python train.py --model="model that answers yes/no questions on an image's attributes" --dataset="telescope images of galaxies (Galaxy Zoo DECaLS)" --train_examples=88335 --image_size=64 --crop_scale_min=0.7 --horizontal_flip=true --rotation_deg=10 --cutout=0.4 --questions_per_image=8 --encoder_arch="vit" --encoder_norm="layernorm" --encoder_norm_position="pre" --encoder_activation="swiglu" --encoder_mlp_ratio=2.67 --encoder_head_dim=32 --encoder_fused_qkv=true --encoder_bias="all" --encoder_qk_norm=false --encoder_parallel_block=false --encoder_inner_norm=false --encoder_drop_path=0.1 --encoder_patch_size=[8, 8] --encoder_conv_stem=true --encoder_layers=8 --encoder_width=384 --encoder_positions="learned" --fusion="cross_attention" --fusion_encoder_width=128 --fusion_encoder_layers=6 --fusion_encoder_norm="rmsnorm" --fusion_encoder_norm_position="sandwich" --fusion_encoder_activation="squared_relu" --fusion_encoder_mlp_ratio=3 --fusion_encoder_head_dim=16 --fusion_encoder_fused_qkv=true --fusion_encoder_bias="all" --fusion_encoder_qk_norm=true --fusion_encoder_layer_scale_init=0.1 --fusion_encoder_parallel_block=false --fusion_encoder_inner_norm=false --fusion_encoder_positions="sincos" --fusion_encoder_cross_attention_every=1 --init="trunc_normal_002" --residual_init="none" --optimizer="soap" --beta2=0.95 --learning_rate=0.0016 --beta1=0.95 --shampoo_beta=0.95 --eps=1e-08 --precondition_frequency=10 --max_precond_dim=512 --one_sided=false --adamw_lr_other_params=0.00075 --max_grad_norm=3.0 --max_steps=6900 --batch_size=128 --epochs=10.0 --lr_schedule="poly" --final_lr_fraction=0 --warmup_steps=1380 --weight_decay=0.3 --adamw_weight_decay_other_params=0
Rows from block 2 of the image encoder of a small model that answers yes/no questions on an image's attributes, named by matrix and row number. Rows with one number belong to one neuron. Each number is 128 + 32 x the weight over its row's rms, rounded and kept within 0 to 255. All counts start at 0.
After each neuron's rows are labels from the 100 images, of 14976, where the neuron reaches its largest size: "strongest on" is what is common among them. Only what is clearly more common there than usual is listed. The data: telescope images of galaxies (Galaxy Zoo DECaLS).
# gate: MLP gate (encoder.blocks.2.mlp.gate.weight, 1024x384), inputs 96-191
# fc1: MLP up (encoder.blocks.2.mlp.fc1.weight, 1024x384), inputs 96-191
# fc2: MLP down (encoder.blocks.2.mlp.fc2.weight, 384x1024, transposed), outputs 96-191

gate.750 [136 126  84 132 232 143 150 128 156 114  88  71 136  82 119 104  90 154 128 130 129 140 142 167 119 171 130 167 103 156 109 143  72 158  90 112  83  52 131 140 113 142  99  73 130 124 116 153  67 167 108 156 194 127  98 136  97 154  97 177 150 154 130 135 106 113 153 117 169 116  71  55 150 117 120  66  41 113 172 127 120 155 112 111 145  68 134 121 104 118 105 110 115 208 119 179]
fc1.750 [ 70  94 133  84 110 130 118 156 151 134 174 165  97 131 110 163 129 151 126 166 109  54 137 109  96  81 132 123 154  98 136 130 111 144 102 107  98 150 161 144 104 110 145 136  85 110 151 152 130 128 158 117  85 173 143 139  96 143 117 125 141 102 146 154 107  89 103 132 169 149  82 175 112 171 123 132 155 118  93 125 156 118 176 123 145 144 137  79 186 102 139 114 107  42  73  59]
fc2.750 [188 100 140 194 137 164 151 138 163 159 128 100 125 164 138  93 122 118 106  91 121 157 121 186 133 165 217 123 155 167 123 137 133 182 126 168  98 149 178 133 152 121 105 139  71 148 105  92 156  82 111  73 193 104 102 139 134 100  87 100 131  88 151 162 100  78 151 103 152  42 133  56 113  81 123 163 113 134 110 119 105 106  89 171  82 116 102  96 105  99 125 124  70 136  58 137]
strongest on: edge-on disk: no; bulge size: moderate

gate.77 [ 89  88 121 102 166 151  58 142 127 143 120 121 134 138 134 134 116 189 134 108 140 110 133  89 133 104 145 125 169 176 114 127 107 142 141 152 158 139 110 128 168 126  87 182 132  65 155 165 125  63 186 129  96 121 112  95 135 200 174 136 196 119 143 114 115 163  78 119  89  98 176 114 126 161 156 130 133 171 146 193 193 171 116  98 142 146 101 133 134 142  86 178  85 113 169 114]
fc1.77 [133  84  87  74 173 119  68 128 168 155 118  90 180  79  83 174 110 125 103  93 169 160 202 146 142 102 201 163 106 133 166 125 119 124 125 173 142 134  68  58 195  97 130 141 147 148 100  72 197 139 136 160 108 121 168 117 122 184 144 140 162 116 151 133 105 153  82 155  99 102 115 120 167 112  84 139 101 156 146 137 107 156 156  94 149 144 127 113 159 168 108 188 129  78 175 111]
fc2.77 [ 99 127 147 136 107 200  83  74 120  90 151 103 156  90  72 127 141 216 139 101  88 128  90 109  25 126  97 154  54  94  90  90 145  82 171  79 179 162 102 111 145  97  82 158 125 103 172 164  92 160  84 162  86 117 119 181 107 118 107 164  86 144 114 145 123 125 108  92 160 150 154 181 154 126 130 148 169 125 145 121  93 109 138 152  99 146 138 101 183  83 107  78 192 116 165 141]
strongest on: edge-on disk: yes

gate.766 [113 126 139 143 186 150 161 130  97 136  62  99 139 149 178  77 130  79 145 103 153 165  74 114 117 105 157 201 151 130  87 115 139 109  94 141 102 138  82 138 191 135 177 130  82 139 159 161  47 125  86 138 140 123 172  87 151 182 112 153  78 181  97 189 150 137 146 147 116 105 149 153 124 160 149  84 114 117  79 155 136 184 146  78 142 110 104 124 120 100  88 159 113 140 146 128]
fc1.766 [131 149  86 101 199 102 170 175 166 123 113 150 210  93  81 154 150 175 198  94  93 110  86 139 118 166 142 145 187 152 122  58 145 126 111 111 103 117 106 210 104 125 117 140 165 152 196 120 132  72 129  77 193 162 155 101 137 129 166 145 209 113 191 157  90 149  95 130 116  92  86 157 149 130 156 112 120 106  87 145  98 140 164 128 118 147 105 116 105 205  46 153 116 173 131 118]
fc2.766 [142 130 106 136  71 109 111 112 138 141 147 134 160 137 154 120  83 139 135  93 140 112 138 132 142 137 125 127  84 161 148 181 187 156 107 107 112 128 167 168 173 118  94  98 132  72 108 184  76  69 146 100  96 175  82  92 145 124 132 109 109 104 140 127 128 152 118 100 116  69  85 118 163  92  92 131 101 103  88 133  72 198  80 104 109  51 127 189 140 149 145  94 129 101 155 133]
strongest on: shape: featured or disk; edge-on disk: no; spiral arms: yes

gate.524 [166  55 133 170 116 111  91 105 142 148  65 176 113 105 111 106 148 141  45 152 105 166  75 173 194 121 140 109 128 110 131 112 145  83 154 140 110 106 109 158 139 149 123  69  98 146  92 137  81 159 147 130 132 111  92 106 137 122 155 101  81  84 152 133 100 158 150  82 143  72 172 160  94 137 114 119  85 113  83 156 114 135 108 105 112 131  99 158 122 147 150 209  99 134 141 118]
fc1.524 [ 99 120 159 113  85  58 182 123 106 129 127 160  71 137 119  59  97 130 124 134 167 108 157 152 150 157 125 174 126 113  73 163  83 151 163  60 131  92 116  80  70  99 184 129 106  82  95 179 160 143 114 123 109 165 128 165 103 133 103 127 137 144 150 110 152  98 134 116 119 123 140 129 162 102 124 170 100  74 165 115  72 110 120 162  98 131 190 165  84  75 136 110 105  95  98 124]
fc2.524 [ 96 107 182 113 139 103 114 134 127 200 139 138 114  87 125 121 120 146 116 141 150 150 118  97  92  80 129  79  67 121 186  98 151 141  86 193 142 156 101 107 112 124 164 133 171  49 208 116 148 124 117 125  89 114  91  74 148 147  70 131 121 190 117 130 129  89 121 132 147  79  78 149 139 132 131 104  90 104  88 140 105 130 110 106 182  77 125 105  87 108  86 114 174 129 205 140]
strongest on: edge-on disk: yes; roundness: cigar-shaped

gate.522 [118 211 132  89 106 147 164 206 158 170 107 163 108 181 122 154 152 115 103 134 147  54  67 146 143  97 165 136  94 136 129 113  94 163  95  86  63  83 151 114 152 173 144 107  74 104 154 134 116 120 127 145 133 149 159  96 145  64 109 130 158 156 108  96 133 119  93 182 118 131 117 133 170 173 111 169  77  77 152 180  69 154 137 132 164 119 169 170 136 103  94 103  59 132  97 119]
fc1.522 [121 139 104 114 102  93 164 171 237 174  83  78 154 163 121 148 120 149  61 134  86  82 128 119 123 118 159 136 165 172 176 141 101 174  54  94 119  30 110 147 150 114 151 146  89 136  94 122 115  84 138 149 161  91 132 103 134 124 104 131 128 136 143 136  61 158 128 146 125 139 118 147 149 126  49 168 116  75 184 130 124 152  72 160 146 111 120  92  95 139 122 121 112 137  92 142]
fc2.522 [133 157  83 156 122  96  79 197  79 107  98  90 137 126 216 123 146 113 140 113 148  99 115  95 155 114 128 127 123 151 106 101 125 141 109 135 119 101 130 138 166 132 164 134  98 169 137 121  74 155 147 130 169 114 135 121  93 115 165 119 162 125 124 109 133  93 145 207 136 142 146 122 114 136 159 159 167 126  87 118 107 100  70 137 120 139 108 137 125  92 171 145 127 219  58 115]
strongest on: bar: no; spiral winding: tight; bulge size: small

gate.315 [ 94 139 140 130 157 130 193 133  99 178 128 123 124 142 173 106 146 139 219 117  93 155 140  72 100 141  79 133 133 103  96 150  93 198 133 112 173 132  83 121 120 104 121  98 130 137 102  59 200 119 156 116 189  89 154 112 123 106 103 171 115  91 181 104 166 150 122  98  91  89 146 125 105 132 101 102 121 106 131 158  74 169 129  72 182 132 138 118 142 113  87 132 106 121 101  82]
fc1.315 [120 140 123 110 125 117 166 103 155 138 118 146 104 115 110  91 128 153 132 136  95 148 127 132 134 104 124 128  92  86  64 166  77 142 143 133 154 131 185 192 111  93 132  80 121 118 147  86  86 133 124 197 134 174 119 178 102 107 134 145 116  72 109 159 236 181 159 125 119 129 108  80 146 103 109 129  85 115 136 134 115 108 111 134 100 118  33 117 130 113 167 139 139 128  99 141]
fc2.315 [196 148 144 156 103 105  92 179 124  78 163  89  94 182 117 147 116  60 157 127 135 144 146 183 118 122  79 116 131 195 144 124 124 123 133 149 201  97 150 122 118 105 162 138 143 183 117 134 128 116 130 197 159 157 118 159 137 130 115 122 123 135  86 127  98  95 152 135 144  97 113 118 135 103  70  86 185 110 115 176 152 113  84 135 131  82 132 139 107 105  96 171 120 145 172 130]
strongest on: shape: featured or disk; edge-on disk: no; spiral arms: yes

gate.70 [ 33  89 116 142 148 175 117 141  92 177 110 156  97 172  95 123 136 153 135 108  59 125 105  68 130 180 169 150 167  62 151 121 130 150 133  77 152  95 178 160  69 107 155 155 143 134 163  72 129 111  86 117 111 128 133 151 107 127 119  92 134 163 134 127 142 128 110 123  88 174 136 136 149 144  89 147 170 125 143 128  86 135 149 195 134 124 125 115 103 189 139 148 112 137 138 112]
fc1.70 [104 152 110 113 124  76 116 130 108 147 138 145 131 199  93 117 193 101 155  97 154 134 140  72 105 100  87 108  59 173  85 109 117  95 117 178 177 118 130 118 123 130 131 114 105 156  90 138 150  95 132 134 153 135 129 154  76  95  95 166  77 162 129 186 125 161 139 150 114 138 119 137 101  68 126  99 128 156 142 116 129 110 185 123 165 119 177  49 150  93 118 136 160  98  75 155]
fc2.70 [120 136 105 170  89 155 121 143 118  95 111 124 170  91 171 151 153  87 198 128 172 136 138 139  66 154 131 146 165 142 113 125 159 127 165 130 117  60 104  93 140 145 139 142 152 156 110 177 170 147 109 180 154  94 104 160 142 111 107 109  81  77 105 151 120 163 152 106 145  71 154 139 112 138 108 101 131 126 127 128 143  77 126  52 143  92 142 100 211 124 162 144 123 178 113  89]
strongest on: edge-on disk: no; shape: featured or disk; bar: no

gate.370 [139 188 117 140 148 142 118 136  86 143 153 118 138 160 142 173 156  92 140 119 111 157 105  58 171 106 192 188 149 139 128 177  78 158 201 130  66  59 144  55 128 119 104 111 125 167 172  76 152 135 129 109 102 151 160  93  81 164 105  84 118  95 157 127 145 104 119 132 133 144 136 187 169 169 133 169 129 118 104 117 135 168 139 119 176 138 160 160 143 124 110  65 109 162 142 177]
fc1.370 [104 173 128 131 128 140 100 136 150 115 117 125 162  58 108 159 159  74 157  94 122  92  90  82  57 128 108 155 113 122  92 110  62 146  67 122 144  76  86  79 123 151 170 149 127  89 163 109 109 163 152 155 197 146 112 108 165 105 141 176 140 117 120 106 161  80 127 121 148 137 192 155 155 158 153  87 132  39 143 145 126 145 146 123 167  70 147 181  85  79 138 113 142 104 164 165]
fc2.370 [195 153 112 131 157 106 133 175 139 123 104 125 142 115  95 119  74  64 115 131  95 180 146  46 200  96 115 103 120 146 132 114 159 139  70 159 170 114 143 159  98 126 147 165 140 110 138  68 137 113 139 117 167 138 152  89 195 182 140 172 147 137  56 139  93 134  82 103 175 121 141 106 173 126 110 137 189 140 133 145 209 172 115 111 136 171 146 105  77  89 137 183 158 158 151 145]
strongest on: shape: featured or disk; edge-on disk: no; spiral arms: yes

gate.99 [106 112 161  84 112 115 180 188 170 113 132  92 122 138  97  81 149 119 129 143 131 126 139 147 188 121 126 191 111 164 104 106 108 137 155 158 146 173 137 176 135 110 154 157 125 195 146 175 120 126 201 175 132  87 100 128 142 114  82 178 167 186  76 114  71 147 177 180 157 193 156  89  97 119 129 134 143 123 189  95 188  76 130 155 115 104  95  71 110 122 171 179 184  65  80 135]
fc1.99 [160 127  96 173 136 113 148 170 175 141 155 108 170  61 152 118 118 119 157  73 130 143 140 104  82  81 105 138 188 112  98 152 144 125  96 183 171 123 122 127 100  75 134 140 160 122 168 188 192  90 130 159 120 108 133 138 154 106 167 115 129  56 138 173 139 157 115 167 116  12 153 118 133  97 105 130 148 136 116 178 102 137 135 160 136  94 145 118 127 135 197  72 130 160 150  87]
fc2.99 [111 141 162 204 147 106 128 125 124  99 119 108 167 103 183 114 173 106 123 108  93 119 152 161 155 137  99 168 100 188  69 121  84 153 101  68 159 167  57 141 186 135 114 122 161 152 153 138  80  98  55 118 116 137 112 110 120 200 131 108 126  93 113 102 192 105 119 131 143 158 128 102 144 167  92 109 129  83 142 156 102 123 145 114 128 126 159 196 119 129 114 154 129 128  86 167]
strongest on: edge-on disk: yes

gate.413 [145 118  70 154 136 143 119  99  37 139 132 114  93 174  94 160  48 107 109 141 135 171  92 148 166 151 169 122 120  93 138 111 163 145 149 169 176 114 163  96 152  57 144  95 187 106 135 188  87  37 118 156 116 101 120  62 133 149 156 165 130 138 179 119 138  99 126  95 101 172 135  71 107 152 118 156 156 105 104 112 147 126  96  97 144  98 103 130 151 189 195 116 137 137 128 183]
fc1.413 [ 69 130 104  86 146  98 123 109 108 149 114 157  67 136 119 102 135  69 115  73 222 132  87 119 148  69  87 107 161  89 113 196 183 148 149 124  92 140  44 139 122  61  64 103 132 116 112 157 117 129 119 103 169 114 118 148 140 117 109 124 158 194 171 113 123 130 146 140 174 191 133 176 125 128 173 129 201 103  88 188 132 135 104 166 124 118  50 111 126 151 158 143 104 113 121  75]
fc2.413 [101 101 122 112 105 140 115 185 158 130 159 172 140 170 130 156 135 123 114 100 200 128 209 162 136 194 180 105 155 129 132 143 156 129 122 175 111 124 160 126 137 118 118 102 111  95 116 122 116 157 125 109 136  89 119 146 162 133  88  92 169 122 184 145 107 122 130 127  70 116 131  86 122 128 123 134  94  97 142  70 135 169 126 121 199 105  71 150 118 128  90  95  93 134 223 160]
strongest on: edge-on disk: yes; roundness: cigar-shaped

gate.231 [142 157 115  70 152 177 158 132 133 161 163 153 127 212 113 184 153  97  76 104 111 105  92 171 103 130 198 112  74 127 157 145 136 124  63  94  96 156 124 153 139  82  95 139  88  82 116 128 121 128 105 161 145 137 118  93 146 183 141 121 162 142 144 162 125 150  85  89 138 110 119 145 115 188 119 194 163 124  98 134 152 154 139 144  60 113 110 137 156 109 110  97  78 188  98 124]
fc1.231 [113 123 140 136 150 132 128 160 177 137 149  90 112 208 122 179 144 189 124  74 117 129  91 166 105 142 147 120 127  98 129  99 101 104  79  54  94 105  93 117 177  70 169 135 148  96 133 114 144 175  75 151 123 123 170 114 142 178  96 123 158 152  93 183  75 173 113 170 132 100 136 145 139 153  81 181 105  61 170 139 137 121 111 132  95  36 137 179 108  80 150  92 136 165  93 138]
fc2.231 [125 120 161 156 157 140 102  83 157 119 113 112 115 135 137 101 116 205  74 145 137 154  53 123 108 103 142 138  95 100 126 147 188  89 158  89 139 120 123 137  86 120 145  99 134 130 103 100 136 152  98  94 160 133  91 108 139 166 147 139 108 194 173 143  52 166 162 138 155 169 165 173  68  93 147 155 135 161  98 186 109  91 107 103 124 141 111 123 155 114 182 142 170 101 107  89]
strongest on: bar: no; bulge size: small; spiral winding: tight

gate.4 [161 108 103 173 164  84 176  98 152 149 140 155  96  95 170 152 195 213 116 140 133 144  72 172 172 197 144 151 115  63 109 149 139 120 122 114 106 174 110 123 106 220 130 184 114 188 134  85 122  98  57 164  77 173 109 126 148 109 103 116 119 182 151 132 109 187 104 157 137 140 157 125 105 120  87 104 132  87 108 116  91 142 129 153 233 167 128 120  90 140 107 142 158 197 174 145]
fc1.4 [121 145 147 149 130 134 177 158 175 189  99 168  98 163 118 171  79 119 149 165 131 125  72 105 121  98 104 139 104 152 102 112 139 116 112  92 131 164  97 129  68 182 154 199  93  84 165 165  78 151  99 173  77 113 148 122  50 154 152 128 155 148 127  90 119  93  66 101 151 114 163 146 118 139 165 152 170 138 141  82 131 145 105 201  51 124 113 159 143 139 177  73 145 154 145  85]
fc2.4 [112 129 155 156 109  99  92 133 171 102 151  80  64  93 110  93 133 180 118 140 187 101  99 174 128 119 150 135 119 103  34 169 130 121 140 147 117 141 110 102 139 154 105  86  72 144 107 127  99 120 111 201 192 128 167  73 119 128 141 112 116 171 150 170 118 136  41 153 103 145 125 114 160 137 176 113 124 125 141 114 141 110  74 134 176 130  86 128  61 185 154 115 101 143 121 122]
strongest on: bar: no

gate.48 [121 145 159 116 138 151 163 128 128 138 160  81 105 138 161  98  97 133 157 109  95 109 108 127  85  99 147 179 154 144 117  98 164 157 104  83 133 139 101  74 200 100 163 127 113 159  88  94  87 128 154 124 162 122 138 133  91 130 108 102 178 159  99 109 124 107 135 102 126 142 113 120  92 155 115 131  99 114 176 100 147 141 132 114 128 132 101 171 123 126 113 128 124 104  93  53]
fc1.48 [161  99 107 100 142 137 116 108 143 113 148 159 120 136  81  62 140 115  99 181 155 102  99 171 140 162 128 130  50 137 154 151 184  68  96 133 110 197 128 155  99  90 166 118 103 120 123 157 128  98 146  84 108 138 154 104 105 157 143 133 169  98 145 120 165 150 197 120 138  95 108 196 149 151 116 167 158 126  93 189 167 109 138  84 128  61 114 170 147 101  91 140 121  76 131 153]
fc2.48 [109 104 160 137 188 110 103 117 157 153 142  98 106 112 116 117 125 152 116 161 146 108 144 150 175 104 142 104  77 114 105 139 114 105 151  90  66  83 108 151  87 137 152 119 125 156  77 138  99 107  96 118  98 139 121 130 111 160 126  68 142 135 130 122 130 118 168 126 141 126 158 152 127 163 110 159 148 165  70  93 141 102  85 126 108 175 132  96 133 125 190 145 132  71  87 199]
strongest on: bar: no

gate.670 [ 97 100 158 123  74 171 161 111 110 123 172 126 138 150 113 132 108 120 183 100  72 151 122 151  89 102 163 144 115 110 115 126 117 109 162 129 126  96 107  77  63 104 133 150 116 185 113 106 110 119 115 112 150  47 182  94 117 177 140 181  72 141 124 118 122 130 106 148 133 163 108  76 118 130 140 166 117 139  87 125  79 164 124 102 159 134 112 142 127 112 139 192 171 126 152 131]
fc1.670 [171 143 131 141 141 125 138 133 116 141  79 156  90 144 129  75 118 101 145 133 133 129 106 129 149  98  93 163 150 106 100 114 127 163  82  64 149 152 160  96 101 127  91 129 150 135 167 207 135 139 113 148 161 196 116 103 157  49 144 135 133  84 173 145 118 127  95 160 125 186 189 134 128 135 126 158 132 105 132 165 123 153 150 195 179  97 133  74  56 155  86  97 174 137 133  91]
fc2.670 [124 159 170 179 105 149 140  96  85 157 135   9 117  91  88 103 118 159 130 173 141 112 186 109 170 187 104 170 111  86 134 150 108 152 169 112 101  39 124  97 131 125 123 116 102 127 137 132 111 163  85 167 182 158 133 122 130  71 115 162 187 176 159 138 158 122  71 156 101 101 123 130 122 129  99 164 138 122 187 145 109 141 139 128 104 124 177 114 129 194 180 118 127 127  98 130]
strongest on: shape: featured or disk; edge-on disk: no; bar: no

gate.95 [191 160  75 114 138  85  96 146 172 137 119  93  98  95 136 123 130 101  62 130 134 190  93 138  72  97 121  81 123 119 121 124  83 117 110 169 131 107 103 123 130  88 163  79 141 156 182 162 111 114 128  92 155 129 115 182 104 137 116 113 147 122  88 111 106 126 152 125 185 159 122  77 137 101 100  93 177 134 115  83 115 164 130 184 160 113 135  78 179 149 144  76 185 135 116 169]
fc1.95 [144 103 125 143 109 229  95 124 130  97 145  89 151  99 210 134  14 144 151 158 200 110 109 125 134 127 144 133  21 106 143 115 138 139  92 139  91 155 168  44 176 157  94  99 160 154 131 169  68 159 126 146 133 110 146  95 123 166 134 104 173 153  85  89 104 132 123 186 126 136 127 100  86 159 193  99 174 137 134 141 133 136 202 139 113 189 190 138 150 111  88 152 156 126 125 145]
fc2.95 [101 137 146 163 115 113 119 105 193 111 132 145 136 113  73 160 151 152 112 126  84 159 107 210  93  92 102 127 175 146 165 178 142 113  96 146 175 100 129 128 102 131 129 150 146 100 170 143 156 143  90 114 127 138 139 181 161 118 102 173 133 126 106 150 126 121 116  88 105  70  77  86 139  64 100 123 107 111 165 130  89 161 111 120 180 146 133 134  94  74 126  90  87 147  93 143]
strongest on: edge-on disk: no; bar: no

gate.249 [ 72 187 113 115 156 141 111 131 118 111  88 123 126  80 136  81 117 148 136  95 108 131 126 134 108 124 177 158 156 116 109 147 135 127 144 117 128 107 138  94 170 149 193 111 137 164 138 136  76 100 170 151 136 119 108 158 117 127  91 129  83 175 134 114 144  94 180 135 113 156 136 104 140 142 163 174  58 161 171 125  82 127 171 133 119 117  76 106  78 122 150 167  62 173 133 164]
fc1.249 [ 83 115  78 170 128 106 103  86 164 115  84  88 158 106 171 121  75 119 147  91 111 166 131 137 120 139 101 129 105 125  86 158 102 128 166 143 155 148 102 184  83  91 176 181 182 107 139 155 117 130 177 160 149 114 109 127 183 156 132 160 122 143 134 142 131 226 129 126 128 174 117 117 152 129 128 135 100 189 167 127 121 106 172 119 116 189 134 131 140 144 105 156  92 113 119 146]
fc2.249 [121 124 108 185 144 166 158  96 123 148 164 116 178 106 123 172  97 142 137 114 158 114  67 105 145 139  94 170 103  89 180 121 164 146 155  42 161 128  72 101 149  98 121 140 128 155 159 133  80  97 123 121 135 102  99 176  78 213 154  84 132 194 122 125 144 135 154 120 118 133 168 121 137 126 127 153 160  83 137 140 145 124 174 108  93  90 128 152 170  93 155 151 182  78  84 169]
strongest on: edge-on disk: no; spiral arms: yes

gate.496 [126 112 151 185 109 103 142 104 153 126 107 131 146 153  99 142 108 163 151 137 169 166 119 101 146 143  96 109 118 118  89 131 144 115 134  91 119 155  58 160 140 139  97  57 156  77 119 117 125 117 107 102 142  66 130 155  88 153  96 138  83 161  98 157  86 124 137 164 111 132 119  94  94 129 148 188 117  83  99  72 100 152 164 153 163 117 119 166  70 182  84 126 120 133 141  94]
fc1.496 [151 133 103 150  87 115 112 151 139 160  68  75 148  92 158 115  25 114 100  80 109 165 162 139 138 150 193  88  81  98 166 150 126 122 171 114 109 117 114 170 181 128 132 132 118 186 155 172  85  81 154 110 121 138 131 116 145 164 122  76 151 148 179 146 150 125 187 112 124 139  99 194 126 149 105 155  99  85 125 177 140 101 117 184 142  80  94 132 180 119 125 138  96 148 153  89]
fc2.496 [108 141  97 161 123 125 105 131 151 115 156 114 177  95 127 139 155  99 165  98 141 123 130  79 126 113  95 142 117  84 160 105  95 161 122 158  85  90  39 132 140  94 164 121 144 139 185  86 134 114 116 104 126 124 120 117 130 183 123 160 101  69 166 144 136 143  85 155 119  97 191 125 103  91  47 114 171  88 167 127 181 152 118 134 139 150 157 158 146 150  96 169 114 145 198 160]
strongest on: edge-on disk: yes; roundness: cigar-shaped

gate.675 [108  61 141 116  89 132 149 103 114  32  53 180 163 199 172 116 148 125 143 123 127 164 175  88 172 161 121 113 158  99 162  84 184 130 113 167 172 134 161 153 146 118 130 116 150 119 119 165 115  58 171  80  87 128 153 143 156 141 151 119 136 122 153 131  91 115 167 107 128 110 203 124 149 195 141  80 128 132 152 133  77  96 142 172 131 138  97 151 130 171 102 147 125 198 135 164]
fc1.675 [134 107  95 141 137 120 147 129 135 124 133 154 148 191 121 155 111 123 158 105 141 115 132 196  89 150 145  75  98  70 136 109  90 154 116 141  51  88 211 107 102 102 165  93 142 150 174  82 127 166  60 136 123 140 151 110 163 108 107 136 145  98 190 142 113 152 134 105 123 117 134 109 117  74 135 148 156  88 143 119  76  86 181 169 120  96 116 132  81  50 137  75 204  50 191  62]
fc2.675 [ 99 108 114 163 215  70 119 114 157 137 109 174  71 166 107 110 129 152 160 118 156 131 170 180 189 186 175 123 104  76 171 174  94 152 102 162 105 102  83  78  99 160  94 139 125 101 162 104 156 122 124 125 141 109 172  84 186 135 128 118  80 117 118 135  91 138 107 160 128 120 142 192 105 142 100 165 173 112 144 118 123  89 173 150 160  92 170  92  81 136  85  77 105 103 139 146]
strongest on: shape: featured or disk; edge-on disk: no; spiral arms: yes

gate.574 [106 144 149 151  57 185 121 150 127  70 153 156 207 125 130 158 105 116 154 166 133  95 154  72  92 134 156  81 192 122 171  77 176  84  73 150  89 123 123 193  99 127 149 126  86 169  72 185 146  92 206 175 111 207 107  83 157 146 176 138 166 120 139  98 119 123 124 139 137 128 169 119 151  89 146 129 169 142 100 151 144 164 160 140 130 138 115 164 126 132 136 150 128 129 120 102]
fc1.574 [136 119 117 109 191 140 147 155 121 150 159  64  89 129 181 160 137 155 108 195 140 123  84 157 154 184 112 114  84 144 199 126 128 103  92 136  87  97 112  75 132 163 158 122 143 125 182 163 186  99 130 161 184 125 162 141 160  72 174 130 141 124 138 188 104 151  81 178 124 125  97 138  98 161 188 129 140 107 116  78 172 145 149 112 159  74 128 122 175  99 150 231 141 173 118 136]
fc2.574 [138 151 152 112 117  96 104 113 107 131 154 158 129 125 162  91 126 162 144 128 136 104 167 131 182 130 148  90 153 117 102  91 130  99 170 101 120 141  86 152 172  82 164 149 122 156 180 145 181 143 106  98 138  84 183 122 160  79 157 167  90 177 120  80  15 120 163 192 140 102 129 106 100 156 179 120 131 118 109 116 162 178 128  74 150 133 119 116 134 126 180 142 175 144 125 139]
strongest on: shape: featured or disk; edge-on disk: no; spiral arms: yes

gate.15 [153 124 114 150 101 207 151 182 111 158 104 150  96  89 128 186 124 146 142 105  80 165 115 110 134 153 195 109 138 170 112 111 141 100 121  69  56 129 130 144 123 145 117  72 102 151 135 143 115 109 113 148  83 185 170 205 102 115 107 149 161  84 106 138 202 118 207 157 143 133 143 109 136 142  92 138  73 128 108  99 135 118 114 176 190 148 146 143 166 136 155  63  85 129  64  98]
fc1.15 [133 124  92 122 164 130 101  87 124 116 114  58 149  96 180  60 109  53 189 110 125  93 148 143 185 115 174 109 148 151 122 157 153 155 168  89 147 108 136 139  90 162 108 165 184  79 103 140 120 122 120 181 120 117 122 164 122  87 113 125 129 127 160 158 119 192  97 145  47  96 140  96 110 129  80 149 136 138 124 158 129  75 124  90  90 118  96 198 122 167  46 199 163 128 174 163]
fc2.15 [ 97 108 141  99 168 143  71 136 144 205 110 126  91 104  83 104  86 154 101 169 100  89 118 111 120 115 161 162 158 112 118 145 128 116 155 164 147 151 113 175 153 104 172 176  83 131  45 113 137 161  80 106 141 127  67 129  85  40 100  87  77 135 141 138 133 118 140 139  76 115 137 104 173 101  78 199  92 159 139  94 137  90 104 119 149 123  93 150 150 163  80  75 129 120 164 107]
strongest on: shape: featured or disk; edge-on disk: no; spiral arms: yes

gate.342 [148  45 107 113  91 111 134 100 162 166 130 136 111 169 129 117 124  93 121 175 154 187  68 120 140 155 134 121  66 129 152  81  75 104 169 148 157  96 138 113 154 131  95 149 169  77 133  80 142 137 129 116 159 188  89 134  88 103  44 132 103  85 123 108  86 107  81 114 156 111 123 140 110 126 129  90 127 168 151  74 124  87 116 101 127 147 122 150 133  84  97 158 170 101 119 100]
fc1.342 [155 155 126 116 140 139 144  55 157 170  85 112 207  60  93 164 110 205 158 135 134 141 120 161 194 132 170 129 147 131 150 161 106 140 123 169 135 124  91  98 137 135 151 102 146 155 116  82 127  88 125 121 116 174 101  98  81 165 107 139  62  91 172  88  87 110 142 139 109 183 129 126 116  94 151 141 125 101 130 137 144 118 139 106 138 117 106 179 128 143 118  65  90 149 127 112]
fc2.342 [122 151 109 148 142 153  92 150 102 121 126 131  87  60 117 103  99 137 124 131 121  97 113 161 113 114 155 103 143 123 117 148 143 105 121 125 128 109 190  80 144 139  97 110 173 134 116  98  76  92 131 140 119  94 182 137 131 120  91  66 104 119 116 121 129 106 128 193 106 153 129 155 129 114 132  82 117 110 114 141 117  73 109 104 195 145 142 152 165  96  81 133  88 101 169 137]
strongest on: edge-on disk: yes